python train.py --model="contrastive image-text model" --image_size=32 --embed_dim=256 --encoder_norm_position="pre" --encoder_activation="swiglu" --encoder_mlp_ratio=2 --text_encoder_layers=6 --text_encoder_mlp_ratio=4 --text_encoder_qk_norm=false --steps=7200 --lr_schedule="cosine"
Rows from block 8 of the image encoder, named by matrix and row number. Rows with one number belong to one neuron. Each number is 50 + 12 x the weight over its row's rms, rounded and kept within 0 to 99. All counts start at 0.
# gate: MLP gate (encoder.blocks.8.mlp.gate.weight, 320x160), inputs 0-159
# fc1: MLP up (encoder.blocks.8.mlp.fc1.weight, 320x160), inputs 0-159
# fc2: MLP down (encoder.blocks.8.mlp.fc2.weight, 160x320, transposed), outputs 0-159
gate.248:73 69 57 52 48 60 55 50 40 15 42 52 36 41 46 50 46 74 54 60 39 42 46 31 47 40 47 30 39 51 47 73 46 42 52 54 53 60 54 43 43 42 42 55 38 48 55 64 56 61 51 72 67 53 51 52 57 33 33 65 43 64 35 61 50 52 27 71 33 40 48 50 57 53 53 52 40 48 41 37 61 46 54 55 71 58 39 58 21 39 42 59 63 42 53 58 65 44 42 64 08 31 35 56 40 73 59 59 48 47 48 50 16 30 29 49 62 46 54 43 59 50 42 58 40 60 61 46 66 41 61 49 55 54 58 53 55 33 45 48 40 40 45 60 47 50 51 85 63 57 19 52 52 47 55 50 40 59 58 53
fc1.248:52 62 38 56 63 49 56 56 32 43 27 67 53 40 67 52 43 37 70 42 72 38 66 50 56 63 38 37 62 39 55 45 64 49 56 38 35 62 46 29 56 36 56 41 60 53 70 44 13 58 55 60 58 54 83 75 33 58 52 64 52 45 57 24 49 48 51 58 47 62 39 44 43 31 72 51 47 42 56 43 51 58 70 39 62 36 56 75 34 67 53 46 40 43 43 46 59 60 45 46 40 41 64 50 29 47 67 58 68 36 44 52 56 47 67 38 51 48 38 65 50 54 41 64 64 46 37 54 36 37 40 30 55 52 58 42 55 48 50 30 54 44 42 56 47 58 56 51 18 56 63 51 28 62 33 50 36 48 67 43
fc2.248:56 71 48 53 34 65 37 48 78 59 50 54 48 47 42 66 52 42 49 68 42 33 41 64 48 40 51 49 65 67 58 54 52 52 52 62 45 51 54 53 39 59 43 53 27 40 60 63 39 65 44 52 56 46 65 65 69 49 53 48 66 51 43 56 50 29 55 41 53 40 41 46 57 48 29 34 77 52 38 41 62 48 60 57 44 75 40 64 44 56 51 64 42 57 48 49 35 48 63 42 50 43 59 23 51 56 29 71 39 75 53 63 38 63 58 50 54 46 55 57 53 30 49 45 54 57 83 39 44 39 63 59 28 31 65 59 30 71 52 58 78 31 59 59 43 33 47 62 30 35 52 44 52 35 61 62 43 68 40 76
gate.249:31 82 39 33 49 47 54 33 48 68 37 51 41 40 48 45 55 76 60 51 57 63 62 45 64 47 59 41 55 64 52 38 49 57 44 26 76 28 54 31 61 61 38 30 63 88 59 69 71 52 53 64 51 56 52 31 48 59 36 58 42 52 43 56 48 49 56 58 45 67 82 41 65 47 48 72 48 51 54 22 54 67 68 38 34 37 52 48 44 47 28 54 47 44 66 51 63 70 61 49 52 41 72 48 48 49 69 57 53 53 39 27 50 48 52 31 35 39 51 48 46 30 43 45 43 51 60 51 49 44 48 41 41 52 56 28 57 47 57 53 51 41 41 38 55 32 48 45 35 55 46 28 51 61 32 66 46 52 53 51
fc1.249:43 73 54 41 32 62 64 57 54 60 47 57 53 36 57 60 58 92 45 51 49 39 68 35 65 39 56 46 29 61 56 62 94 70 50 42 81 42 46 56 55 54 32 51 60 48 61 45 37 37 41 61 55 53 47 68 39 67 54 43 28 44 51 21 60 44 56 43 43 65 60 39 37 56 46 61 57 46 39 54 44 50 60 40 45 46 60 71 43 65 41 29 40 62 37 35 55 63 48 42 40 63 48 66 70 57 63 39 59 52 65 52 49 32 65 49 55 39 44 60 57 36 58 43 46 45 63 49 63 55 32 51 45 53 53 26 42 28 72 57 46 41 64 49 57 52 44 59 49 46 41 34 37 57 34 38 51 46 65 57
fc2.249:57 37 35 48 66 56 54 52 45 36 56 52 69 40 45 54 41 61 50 37 50 49 72 60 55 52 37 37 77 62 56 55 35 49 36 68 31 50 52 79 41 54 58 49 39 46 33 41 67 64 37 60 50 53 48 34 57 22 46 51 50 43 56 69 37 46 91 50 42 52 31 69 43 56 40 46 39 68 46 48 62 37 68 51 44 54 42 45 47 63 44 65 54 36 48 41 55 63 58 43 59 45 53 28 43 32 62 45 46 42 49 51 62 30 61 42 57 39 32 66 59 40 62 37 61 35 45 47 50 43 58 70 51 44 67 47 73 64 60 52 61 55 19 72 28 31 62 63 52 51 29 34 41 41 50 54 43 34 50 42
gate.250:49 59 58 61 41 62 39 38 39 46 38 48 38 34 50 56 38 67 49 61 53 43 47 79 30 60 51 48 61 46 66 41 38 65 65 64 39 65 73 44 44 35 64 45 60 22 52 42 46 63 55 36 45 47 54 77 62 41 44 51 70 36 62 65 37 45 51 34 37 59 58 72 50 70 58 75 38 75 46 28 51 44 55 34 44 64 57 57 59 57 55 45 38 44 29 56 56 54 47 49 67 61 48 49 44 42 72 50 60 38 39 44 64 67 53 66 51 47 53 50 59 45 48 57 53 92 57 67 47 55 39 32 33 59 61 45 59 53 45 43 47 39 75 48 50 58 62 41 50 58 52 58 52 61 57 35 80 67 47 41
fc1.250:49 51 54 40 68 37 53 47 36 54 49 42 46 46 50 43 55 39 42 42 45 54 73 57 56 67 53 63 56 63 15 41 35 46 48 57 47 59 64 46 56 50 46 61 60 46 48 53 67 43 53 14 60 47 33 58 49 43 33 46 46 52 45 74 46 36 73 35 58 50 41 54 61 53 44 46 48 66 47 57 19 41 30 53 54 43 49 52 80 39 40 35 36 18 60 50 11 39 52 56 47 74 69 33 60 53 45 37 49 61 58 45 66 68 23 47 58 67 45 49 65 72 62 61 48 54 48 47 60 25 55 51 33 32 41 56 54 48 43 53 56 54 53 74 40 44 52 51 45 32 35 60 42 54 46 46 49 64 47 57
fc2.250:47 74 44 58 52 69 74 52 63 41 51 53 61 34 53 51 47 39 49 48 46 47 46 54 45 60 48 50 56 54 56 61 60 46 53 40 55 53 59 53 58 43 56 47 38 58 73 60 47 41 68 51 43 63 64 34 73 63 42 42 44 38 52 40 53 34 75 40 31 38 50 74 70 56 49 51 56 48 40 46 62 38 57 29 49 48 64 49 34 32 56 48 63 51 58 36 71 55 53 50 31 29 85 63 51 53 45 51 41 46 60 23 57 43 48 50 64 27 22 40 50 74 52 50 46 42 57 70 67 48 25 32 63 53 54 48 36 59 61 31 28 44 68 37 66 55 41 36 53 53 61 64 57 56 32 69 26 57 41 52
gate.251:44 40 47 36 63 55 19 46 53 40 36 51 51 38 56 45 81 41 49 68 34 45 53 52 53 51 46 44 55 57 57 60 61 81 59 43 25 42 62 34 44 33 39 52 59 48 64 65 49 60 82 50 53 30 75 53 70 58 69 42 35 56 40 49 50 38 30 52 57 66 47 49 36 75 59 47 65 53 53 54 53 52 50 52 33 33 67 63 58 49 44 43 29 52 50 50 34 40 37 66 57 65 48 46 63 50 53 42 50 61 39 24 56 52 29 69 47 39 39 60 42 46 44 67 64 31 40 65 53 47 31 49 60 55 36 36 39 42 65 67 47 51 54 41 79 49 50 47 46 55 34 57 58 42 66 60 30 37 54 50
fc1.251:40 52 52 38 33 50 51 40 65 43 24 52 44 28 54 57 49 45 36 57 33 63 40 61 50 68 39 42 56 54 45 38 54 56 43 39 64 24 62 56 35 28 47 51 65 37 42 68 43 69 56 42 26 43 53 69 25 50 51 47 39 26 57 43 44 34 61 54 48 59 46 40 64 36 58 44 44 53 51 43 43 55 39 59 41 49 78 64 70 50 38 41 34 38 34 67 49 42 41 44 49 53 54 56 42 39 59 50 53 52 46 58 29 62 33 53 44 41 48 54 47 41 50 73 64 58 38 43 52 61 34 62 73 38 33 36 51 32 64 56 49 38 46 55 54 30 56 31 26 50 51 34 70 48 83 53 49 33 73 62
fc2.251:32 47 47 26 70 57 75 40 40 62 33 46 49 61 48 55 51 71 64 58 52 46 38 63 35 27 29 57 44 53 52 77 53 58 63 40 48 46 49 23 52 54 62 45 51 50 30 49 58 41 53 51 51 60 48 46 46 63 56 31 64 45 46 48 49 36 58 46 47 53 62 50 30 45 87 55 45 31 35 53 45 66 49 48 74 45 30 38 23 46 55 41 40 37 59 44 54 62 46 67 65 42 40 48 60 55 47 47 50 57 49 40 45 49 42 42 67 47 50 63 90 58 44 52 61 59 57 56 46 59 72 55 39 43 48 34 60 45 40 84 26 50 69 45 58 71 37 59 64 48 61 53 46 32 51 46 54 56 58 37
gate.252:34 42 43 62 56 64 35 37 53 67 65 56 41 58 53 35 51 38 66 30 37 24 62 52 65 50 45 33 57 53 55 53 41 64 55 46 52 65 36 37 61 55 46 55 65 45 36 61 41 45 52 67 54 66 58 50 42 77 57 34 72 53 60 48 64 36 47 61 48 49 33 51 64 40 89 31 62 53 30 67 29 49 52 52 42 59 54 54 52 57 59 57 63 45 44 45 34 63 51 61 38 43 46 35 71 57 55 45 72 56 56 49 35 44 57 71 61 16 51 49 23 66 44 53 54 68 45 79 56 33 36 55 54 45 76 53 46 56 56 35 41 44 49 55 70 43 56 46 55 38 40 47 50 39 52 42 44 57 68 62
fc1.252:51 43 42 25 43 59 54 54 53 46 62 71 43 67 45 26 51 59 36 33 42 47 47 42 39 58 32 47 52 55 29 41 38 42 45 34 56 54 51 37 47 22 63 68 37 63 50 54 56 58 46 42 68 45 78 70 44 52 47 53 63 58 43 31 59 41 42 65 46 43 42 41 69 43 28 47 30 77 35 44 64 52 59 60 63 58 69 52 67 56 32 51 45 51 49 33 26 55 36 40 58 47 81 51 45 49 60 44 47 54 47 56 45 47 52 44 35 55 75 56 53 39 29 38 56 64 60 51 61 72 52 37 40 44 56 64 57 61 45 51 63 49 61 61 42 51 46 69 34 38 33 38 65 67 62 32 77 51 49 52
fc2.252:62 62 47 75 41 56 48 63 51 49 51 42 39 41 64 65 46 32 69 54 59 38 38 57 50 63 56 33 50 52 73 64 61 28 33 67 49 69 47 29 75 41 66 59 57 37 53 50 52 40 61 71 58 55 44 38 53 46 29 28 33 64 51 56 51 34 76 27 37 68 55 60 44 55 50 23 50 41 52 29 55 66 53 53 51 66 53 50 67 66 47 41 69 38 38 70 48 57 35 63 53 48 55 27 31 45 37 37 46 35 41 31 40 36 64 42 64 45 32 73 49 48 59 39 56 44 55 51 60 42 43 50 42 41 62 57 54 43 68 61 60 46 35 51 51 29 46 42 52 46 45 59 65 39 45 47 42 70 37 62
gate.253:40 67 63 34 73 29 63 28 39 50 61 49 51 59 63 41 65 58 53 48 46 43 63 52 63 53 58 46 65 57 56 47 78 49 47 35 48 40 48 42 39 63 65 64 48 86 37 27 49 10 43 65 57 41 40 44 39 32 42 52 47 46 44 51 47 52 40 40 61 50 55 53 47 28 55 33 58 48 69 45 70 58 50 53 61 49 61 45 33 51 36 61 40 65 65 61 80 64 47 56 47 62 63 42 46 48 58 84 55 41 42 75 39 45 69 45 27 46 38 49 55 55 65 62 69 37 49 55 44 45 38 54 58 49 69 41 36 52 48 60 46 38 51 54 41 61 70 34 39 45 34 49 51 38 42 63 63 50 46 48
fc1.253:43 65 55 56 62 29 74 49 55 59 53 40 68 54 76 47 60 62 38 60 49 23 67 61 78 71 69 45 51 47 38 64 73 76 61 33 38 20 59 40 54 42 48 47 42 56 40 44 53 39 51 63 54 37 61 44 52 45 53 65 45 41 41 45 56 65 53 55 66 46 44 43 28 55 40 51 40 50 51 62 55 47 58 42 50 60 58 61 46 53 34 72 44 59 59 58 81 53 78 51 28 59 58 50 53 50 53 78 59 30 45 61 43 33 64 51 47 43 34 60 46 48 42 57 70 49 53 40 44 48 49 38 53 58 54 43 39 47 58 47 48 48 47 63 35 60 65 34 39 54 53 49 46 58 29 80 67 32 31 44
fc2.253:54 34 39 45 41 53 51 56 48 44 47 47 54 36 58 52 47 55 60 58 49 34 54 66 61 53 58 29 40 75 66 40 51 48 65 67 51 51 32 51 42 57 40 46 30 60 42 22 70 59 54 64 50 48 65 43 71 61 56 52 53 51 48 63 38 50 54 32 25 39 43 72 48 62 41 61 38 46 39 33 53 56 54 59 41 43 67 44 65 50 25 47 51 45 51 52 58 39 63 15 64 36 57 26 61 46 59 72 55 81 41 55 53 54 41 50 57 40 55 54 42 27 42 44 58 43 78 50 29 67 54 58 45 53 60 62 42 46 43 45 25 58 65 72 47 62 62 46 54 57 35 21 55 36 39 39 62 41 67 58
gate.254:42 49 55 54 56 46 49 46 55 34 64 69 46 26 61 61 21 60 39 39 70 45 53 53 57 36 51 38 40 46 55 53 51 58 57 82 60 47 52 59 59 49 58 43 37 44 47 59 52 44 47 47 48 52 44 61 42 29 48 65 52 37 56 51 67 38 59 54 40 29 39 22 42 70 46 48 31 67 58 62 57 57 49 61 50 58 58 42 39 33 42 68 44 75 53 42 55 59 58 64 54 40 50 27 56 51 77 65 60 44 62 52 53 43 56 41 42 53 29 57 51 41 42 63 42 41 45 79 31 44 71 64 48 53 23 47 26 39 73 61 44 36 28 49 78 40 51 51 57 33 56 52 41 33 49 58 66 37 38 31
fc1.254:62 46 63 64 65 66 62 58 67 53 53 46 57 55 56 31 36 55 48 46 52 49 49 53 48 42 62 57 65 38 38 40 47 52 50 50 21 75 48 52 54 47 49 66 48 49 68 22 49 61 51 50 52 69 51 52 64 37 33 38 46 43 56 65 47 48 46 54 46 70 51 39 65 55 39 26 46 76 67 30 57 74 41 45 44 43 48 59 49 40 61 74 42 28 59 29 57 45 42 55 54 42 52 66 54 47 65 47 42 52 44 49 52 58 52 46 39 31 46 55 48 67 49 51 44 52 23 67 74 42 81 58 49 63 52 50 30 50 49 43 61 65 64 30 59 52 35 64 40 30 71 64 84 53 70 50 61 30 42 57
fc2.254:73 40 53 58 82 47 58 62 32 49 50 52 47 35 47 47 33 77 49 57 36 51 46 55 48 50 53 44 32 45 61 50 52 28 48 44 35 36 47 44 51 56 65 22 34 36 54 33 48 37 48 57 44 52 58 65 39 43 50 68 61 47 39 42 62 56 31 65 59 39 26 67 33 63 68 58 52 57 51 58 56 42 42 49 39 36 63 50 46 53 43 71 38 34 70 83 53 36 51 35 31 60 43 26 37 54 50 36 49 25 42 51 57 67 57 49 51 82 53 60 43 30 54 54 63 53 50 53 54 56 53 66 40 51 43 59 64 50 41 69 72 54 69 51 51 41 65 52 41 48 42 31 50 54 41 55 60 27 38 58
gate.255:41 62 50 53 49 53 55 49 57 59 56 61 57 44 60 60 53 58 62 35 43 60 28 50 53 75 49 35 62 50 41 54 67 38 50 55 55 51 50 54 54 40 38 45 36 38 86 37 43 57 38 55 48 25 25 26 54 53 58 42 50 59 67 40 23 51 61 60 46 55 66 52 48 54 35 26 70 54 51 51 49 50 60 56 42 55 52 51 29 57 37 50 54 31 34 52 68 55 53 37 56 41 27 31 63 43 48 52 59 39 59 57 44 66 25 64 57 53 52 42 58 70 59 47 46 52 23 68 73 32 55 30 28 33 59 56 49 29 46 53 35 49 52 61 21 37 38 51 42 53 54 41 66 39 57 43 39 31 62 32
fc1.255:59 50 55 45 30 20 43 68 51 57 48 42 29 47 30 53 54 45 41 73 44 49 40 34 60 29 55 50 67 36 42 56 63 39 26 47 56 43 53 61 51 50 51 40 47 66 63 62 39 57 32 57 64 41 70 57 46 58 62 54 28 53 42 30 54 34 49 57 76 55 34 72 61 58 44 64 53 59 31 66 62 54 49 56 60 66 46 44 34 58 56 60 43 30 43 55 59 63 57 43 53 66 81 55 42 54 75 40 48 54 55 27 56 29 49 49 68 54 78 43 53 46 41 36 45 55 67 48 50 46 56 34 50 26 68 65 59 49 52 52 53 51 48 71 69 49 49 42 50 63 55 69 53 37 51 53 37 52 29 40
fc2.255:60 55 57 53 67 65 70 48 62 32 34 51 48 33 71 51 51 50 50 45 55 59 55 57 46 35 35 42 34 65 51 67 46 52 49 36 40 52 58 48 68 57 25 55 49 44 46 63 59 45 64 40 50 49 63 46 71 41 39 44 55 58 41 80 53 53 60 36 50 52 56 49 39 69 46 60 27 43 61 60 77 67 62 37 60 53 63 50 86 44 57 44 50 27 47 33 45 55 28 56 36 61 69 50 64 35 51 60 67 60 30 44 36 67 45 63 52 53 37 64 49 47 65 54 50 40 37 47 48 44 41 50 53 78 41 51 46 71 46 47 72 59 46 49 23 58 30 57 73 68 52 63 31 48 51 53 39 64 57 62
gate.256:35 55 84 45 28 09 41 44 41 52 58 63 61 46 58 59 50 48 41 40 74 48 61 48 39 51 41 68 34 67 52 52 70 34 40 49 48 52 21 65 35 63 62 59 34 34 32 10 43 43 42 47 49 57 53 68 52 53 43 55 36 40 72 35 60 54 51 35 41 42 67 48 37 52 57 42 33 72 65 47 43 51 54 46 50 55 46 43 51 49 53 63 27 27 43 32 47 36 59 38 33 50 63 60 48 45 53 56 59 47 63 70 44 47 45 47 58 54 60 39 41 42 33 53 65 52 57 56 46 57 59 40 55 61 69 63 36 73 50 52 54 51 51 39 30 65 38 47 45 68 57 49 45 57 61 68 59 47 46 48
fc1.256:41 41 55 39 51 51 44 53 61 55 60 25 55 55 61 56 39 56 57 51 58 59 46 68 41 61 46 46 37 54 43 48 59 67 45 45 34 41 47 49 32 59 70 49 70 23 36 55 53 41 65 70 49 44 39 34 65 37 53 49 61 53 67 38 58 45 62 35 31 69 56 82 55 59 71 56 53 35 55 43 48 40 44 24 41 52 65 52 34 39 45 75 37 50 70 33 52 43 50 43 55 41 73 52 51 48 51 51 37 45 42 47 59 51 38 53 47 51 37 64 58 50 39 38 49 45 30 34 49 53 79 66 41 45 53 44 60 45 51 57 46 68 53 47 13 67 37 72 58 46 54 67 56 65 38 51 59 12 61 38
fc2.256:39 40 48 59 68 47 59 50 63 59 43 60 47 44 25 47 46 39 47 30 44 60 51 52 63 45 64 39 30 40 65 65 37 60 50 46 62 30 57 65 55 83 47 54 41 57 63 51 56 53 37 63 45 49 32 59 44 51 57 43 49 49 50 35 45 55 50 50 36 63 31 47 27 52 46 76 47 68 49 54 33 45 30 54 56 54 66 42 70 72 32 30 62 59 60 40 61 65 75 55 43 52 52 51 77 51 35 66 72 52 65 50 54 74 42 52 34 53 34 41 52 58 49 60 83 47 46 44 44 45 50 36 46 22 36 28 41 39 54 44 37 39 45 60 55 45 55 42 47 55 47 54 50 28 19 52 45 53 66 55
gate.257:71 51 31 49 53 22 48 62 47 37 63 65 58 43 44 37 51 56 43 72 67 53 41 59 40 28 37 24 14 60 60 42 59 35 37 79 53 41 42 55 66 34 59 52 36 60 57 36 59 22 38 60 43 45 43 58 56 72 62 48 44 67 60 34 57 45 73 54 69 54 67 49 57 46 30 50 46 50 58 41 65 64 67 26 42 38 55 37 48 50 50 43 26 39 46 49 66 35 53 57 38 31 64 42 63 44 62 45 58 52 41 52 54 50 58 47 43 53 32 49 41 46 51 61 66 49 55 37 56 28 45 39 47 45 43 54 57 42 58 55 64 64 19 56 51 38 51 61 51 33 39 54 53 68 60 41 44 35 45 40
fc1.257:43 51 62 51 48 55 63 50 47 69 55 58 43 29 51 70 71 40 45 40 41 67 56 39 46 40 50 53 63 50 68 70 43 34 42 60 43 21 37 54 57 46 50 55 44 65 43 59 50 61 67 51 60 43 19 58 61 54 54 42 43 32 74 64 44 59 63 68 57 48 54 55 43 42 57 57 67 43 50 63 45 34 56 47 71 55 63 60 29 44 36 65 23 27 58 25 52 46 51 90 39 47 40 38 75 39 55 35 52 44 64 32 47 45 52 58 44 65 52 52 45 45 56 57 43 52 64 72 71 57 35 55 52 37 63 50 39 65 53 48 41 55 62 46 57 52 58 34 55 43 45 27 25 40 70 53 62 55 54 53
fc2.257:44 37 47 42 50 58 54 51 62 36 31 78 67 38 43 73 40 69 78 48 40 21 32 44 49 39 38 52 54 56 41 45 34 56 53 49 39 68 57 70 41 61 61 24 63 40 22 44 46 54 48 59 41 45 51 27 52 52 50 36 37 41 51 40 48 51 44 34 52 42 49 56 53 69 64 50 52 40 44 68 53 46 61 60 62 40 53 35 71 55 47 41 61 46 52 35 55 53 29 68 45 71 59 30 49 56 41 63 42 57 45 42 44 37 48 56 68 45 35 51 63 61 48 50 49 19 47 77 49 49 52 47 37 67 49 57 62 31 58 62 53 39 42 57 40 24 47 54 53 53 57 62 44 18 48 54 33 71 62 53
gate.258:42 56 45 75 43 52 49 71 55 43 58 38 50 52 63 68 55 26 48 88 43 45 58 70 39 55 60 58 60 58 54 73 53 34 44 31 51 64 57 68 51 40 33 47 59 32 32 61 46 42 43 50 56 59 43 41 59 41 24 31 31 49 40 63 58 32 33 52 62 47 47 55 71 52 50 50 59 61 41 53 41 66 65 51 57 44 28 69 48 35 57 45 51 42 43 30 55 46 46 55 48 61 62 61 65 50 38 42 67 79 55 39 45 45 68 46 40 53 40 45 46 37 61 28 28 38 54 54 37 41 43 58 27 54 58 50 42 36 31 48 58 58 60 36 31 51 44 41 72 39 53 71 53 21 45 52 52 40 55 58
fc1.258:37 56 49 60 43 65 45 40 63 49 56 57 47 56 36 49 42 52 53 43 34 69 51 66 57 63 32 47 27 44 38 65 40 58 77 61 40 65 59 50 72 48 46 59 69 40 64 51 47 62 40 47 67 60 31 49 51 26 42 45 67 59 34 30 44 42 24 45 58 73 40 38 35 65 25 27 52 35 36 62 49 50 40 33 51 45 69 44 58 41 58 50 72 66 53 57 73 58 34 43 49 58 60 65 48 49 47 46 51 58 34 48 50 60 67 37 44 37 54 30 28 38 41 46 48 48 46 37 40 38 67 51 61 52 49 29 48 49 36 44 22 57 66 69 50 28 42 45 49 39 48 72 55 46 46 32 40 57 65 51
fc2.258:48 46 31 61 48 53 62 39 59 50 22 51 54 45 49 63 50 42 35 39 50 39 43 50 45 61 43 42 34 43 45 20 56 38 52 39 46 48 37 52 59 35 45 41 49 45 33 27 40 55 38 42 64 45 37 38 41 62 69 37 57 48 64 52 39 59 66 26 44 58 72 62 53 42 54 51 49 54 55 43 57 47 36 50 52 50 53 59 37 40 65 39 60 67 56 31 60 37 60 63 71 47 30 67 52 59 56 77 48 52 67 46 59 63 58 75 42 44 56 75 30 62 42 32 44 40 50 45 48 59 61 71 71 48 49 53 26 57 61 81 52 52 48 45 60 39 36 37 45 37 19 64 54 33 45 65 55 39 77 58
gate.259:45 51 60 66 51 51 61 80 59 53 75 34 26 25 34 51 35 24 40 35 48 34 49 39 39 63 40 59 43 52 67 58 69 48 60 38 40 40 57 45 53 41 49 58 66 41 62 58 46 67 49 39 55 26 43 54 42 74 40 53 52 53 56 65 52 58 49 76 55 35 35 58 55 52 45 69 71 39 60 48 59 62 27 56 69 41 68 66 38 23 52 36 45 47 54 50 48 56 33 30 35 48 43 54 65 59 61 73 53 60 52 49 62 52 29 53 30 75 38 37 45 34 71 56 46 53 33 40 41 55 41 48 62 52 66 64 39 67 52 59 44 54 38 39 52 36 51 40 54 45 41 41 34 54 56 51 42 64 46 59
fc1.259:36 64 58 25 50 49 43 79 36 47 40 65 76 46 72 49 54 56 78 53 53 39 48 40 49 61 53 43 48 51 27 42 51 49 26 48 56 28 35 49 45 53 41 56 34 43 44 37 46 44 56 45 75 54 55 53 79 66 64 33 66 43 48 65 57 39 58 42 58 60 57 47 41 39 30 64 64 29 63 57 51 50 65 36 50 66 81 57 62 42 35 47 61 46 50 39 38 45 69 66 52 40 39 46 56 68 34 39 61 39 42 36 49 59 62 48 38 25 41 56 49 66 61 44 42 68 47 43 40 42 45 50 54 50 48 50 57 48 66 60 56 38 75 48 46 51 66 62 51 22 57 42 52 71 50 50 41 29 48 40
fc2.259:57 49 61 62 73 57 64 61 51 65 56 60 34 36 28 44 57 51 74 43 52 43 47 59 58 34 69 41 50 66 54 37 40 59 29 47 75 47 50 48 44 53 43 29 37 33 41 45 43 63 49 47 41 65 57 52 45 61 40 43 38 31 37 56 46 57 42 23 30 48 50 72 20 58 56 55 45 28 50 39 37 40 61 49 49 42 27 47 69 73 35 74 59 66 31 46 53 58 39 60 60 44 49 58 40 43 61 39 45 64 47 45 31 61 49 56 53 57 51 43 43 52 61 27 38 34 51 60 44 70 55 35 41 24 39 39 63 43 34 54 61 54 47 42 49 50 31 59 41 53 64 33 37 37 37 31 39 64 48 41
gate.260:55 35 68 60 60 64 62 55 57 36 45 52 45 52 41 45 42 41 59 60 48 54 64 34 62 67 44 39 42 41 43 60 50 71 66 46 64 41 59 56 52 47 26 53 58 39 61 31 48 69 45 50 13 44 51 27 45 68 32 58 58 70 36 54 47 38 39 66 48 54 58 51 30 39 57 46 44 38 53 68 51 50 51 33 43 57 57 58 45 61 49 59 43 44 62 64 56 50 46 60 60 44 57 39 30 47 29 62 46 51 68 38 44 50 38 28 49 86 42 63 57 35 73 38 51 65 40 39 47 62 39 46 47 47 39 55 43 73 60 42 50 59 43 54 70 55 60 67 55 58 54 38 56 44 53 79 61 75 56 14
fc1.260:48 49 33 42 47 39 50 46 46 48 65 43 39 38 54 47 45 59 54 42 56 45 71 54 43 51 67 53 53 43 55 60 48 72 42 68 55 53 67 60 50 41 71 44 64 58 49 64 62 63 37 40 45 63 66 49 63 74 54 54 45 51 48 39 32 45 49 49 49 40 48 72 39 54 69 55 63 41 45 47 59 55 35 45 26 34 59 56 67 70 34 55 31 38 23 41 46 48 30 45 52 39 50 51 65 56 20 48 27 38 43 50 55 51 51 50 47 46 45 61 70 76 62 34 72 39 44 54 55 48 55 60 38 39 61 47 37 48 43 30 52 46 47 49 57 61 53 84 31 44 51 63 31 59 50 81 55 85 47 27
fc2.260:57 44 58 40 58 57 51 57 59 53 39 75 31 47 38 67 46 70 43 54 31 66 50 40 74 59 55 53 58 30 32 46 43 47 63 47 54 35 56 50 55 42 54 39 14 60 26 50 53 40 52 54 67 51 59 44 64 36 27 41 45 49 41 70 49 35 50 43 61 38 39 40 40 54 43 50 46 23 57 35 42 50 62 64 44 61 28 54 51 36 41 40 58 49 70 45 79 60 58 55 47 62 56 53 57 40 74 56 48 50 68 49 41 45 54 32 46 46 54 80 29 41 57 63 57 50 58 54 39 51 20 44 71 52 60 63 58 37 78 50 51 40 59 39 59 43 47 30 77 58 41 39 48 28 50 51 50 40 51 55
gate.261:58 76 52 42 47 37 56 60 51 66 42 68 55 53 62 54 71 45 41 63 57 41 68 49 47 67 87 62 44 54 54 54 61 41 62 52 53 42 57 43 49 53 51 51 50 48 48 53 66 52 70 45 53 58 45 56 51 43 65 47 52 23 63 46 43 34 36 61 52 51 65 61 50 62 66 37 60 65 47 43 57 45 66 68 42 40 44 65 63 56 35 40 46 52 51 51 57 30 47 54 24 25 69 37 37 62 54 48 24 51 42 47 47 53 47 45 40 42 59 51 17 43 41 76 55 64 52 56 73 53 74 60 32 28 44 48 57 40 58 53 41 26 32 34 31 53 57 42 30 43 44 23 59 54 47 60 33 37 37 52
fc1.261:73 63 49 56 59 37 29 48 47 50 44 46 51 66 40 56 60 69 62 66 41 70 58 53 85 69 35 56 59 46 49 48 32 80 56 37 69 47 54 53 41 33 82 42 56 33 39 40 34 33 58 37 50 47 67 48 68 42 50 30 25 51 33 59 60 32 61 65 49 58 28 47 44 58 33 49 50 75 64 46 63 29 63 39 25 57 56 40 42 41 48 47 51 66 34 57 34 37 62 63 49 44 58 57 46 59 46 39 49 71 59 35 50 45 43 58 52 33 46 51 60 59 60 46 69 51 54 38 47 56 58 44 40 48 72 47 33 56 46 65 56 51 46 49 49 61 68 62 44 49 56 49 60 48 40 44 58 33 39 66
fc2.261:56 52 57 49 53 56 43 51 42 57 19 56 36 71 48 69 69 50 44 54 47 38 54 42 51 45 50 52 55 58 46 86 66 39 41 61 65 35 46 32 44 81 44 31 57 53 60 40 65 50 49 49 35 50 27 49 41 57 54 62 57 34 47 70 37 67 39 47 58 62 50 37 28 58 68 55 34 53 66 30 43 31 28 45 53 49 48 63 72 47 42 49 52 44 48 33 46 56 63 43 61 44 48 35 48 38 60 44 60 34 29 44 33 50 69 54 52 35 30 66 44 39 68 51 64 50 41 38 31 37 42 71 49 43 52 48 73 61 29 38 57 34 43 55 60 44 51 39 63 55 55 68 55 46 46 37 46 35 28 52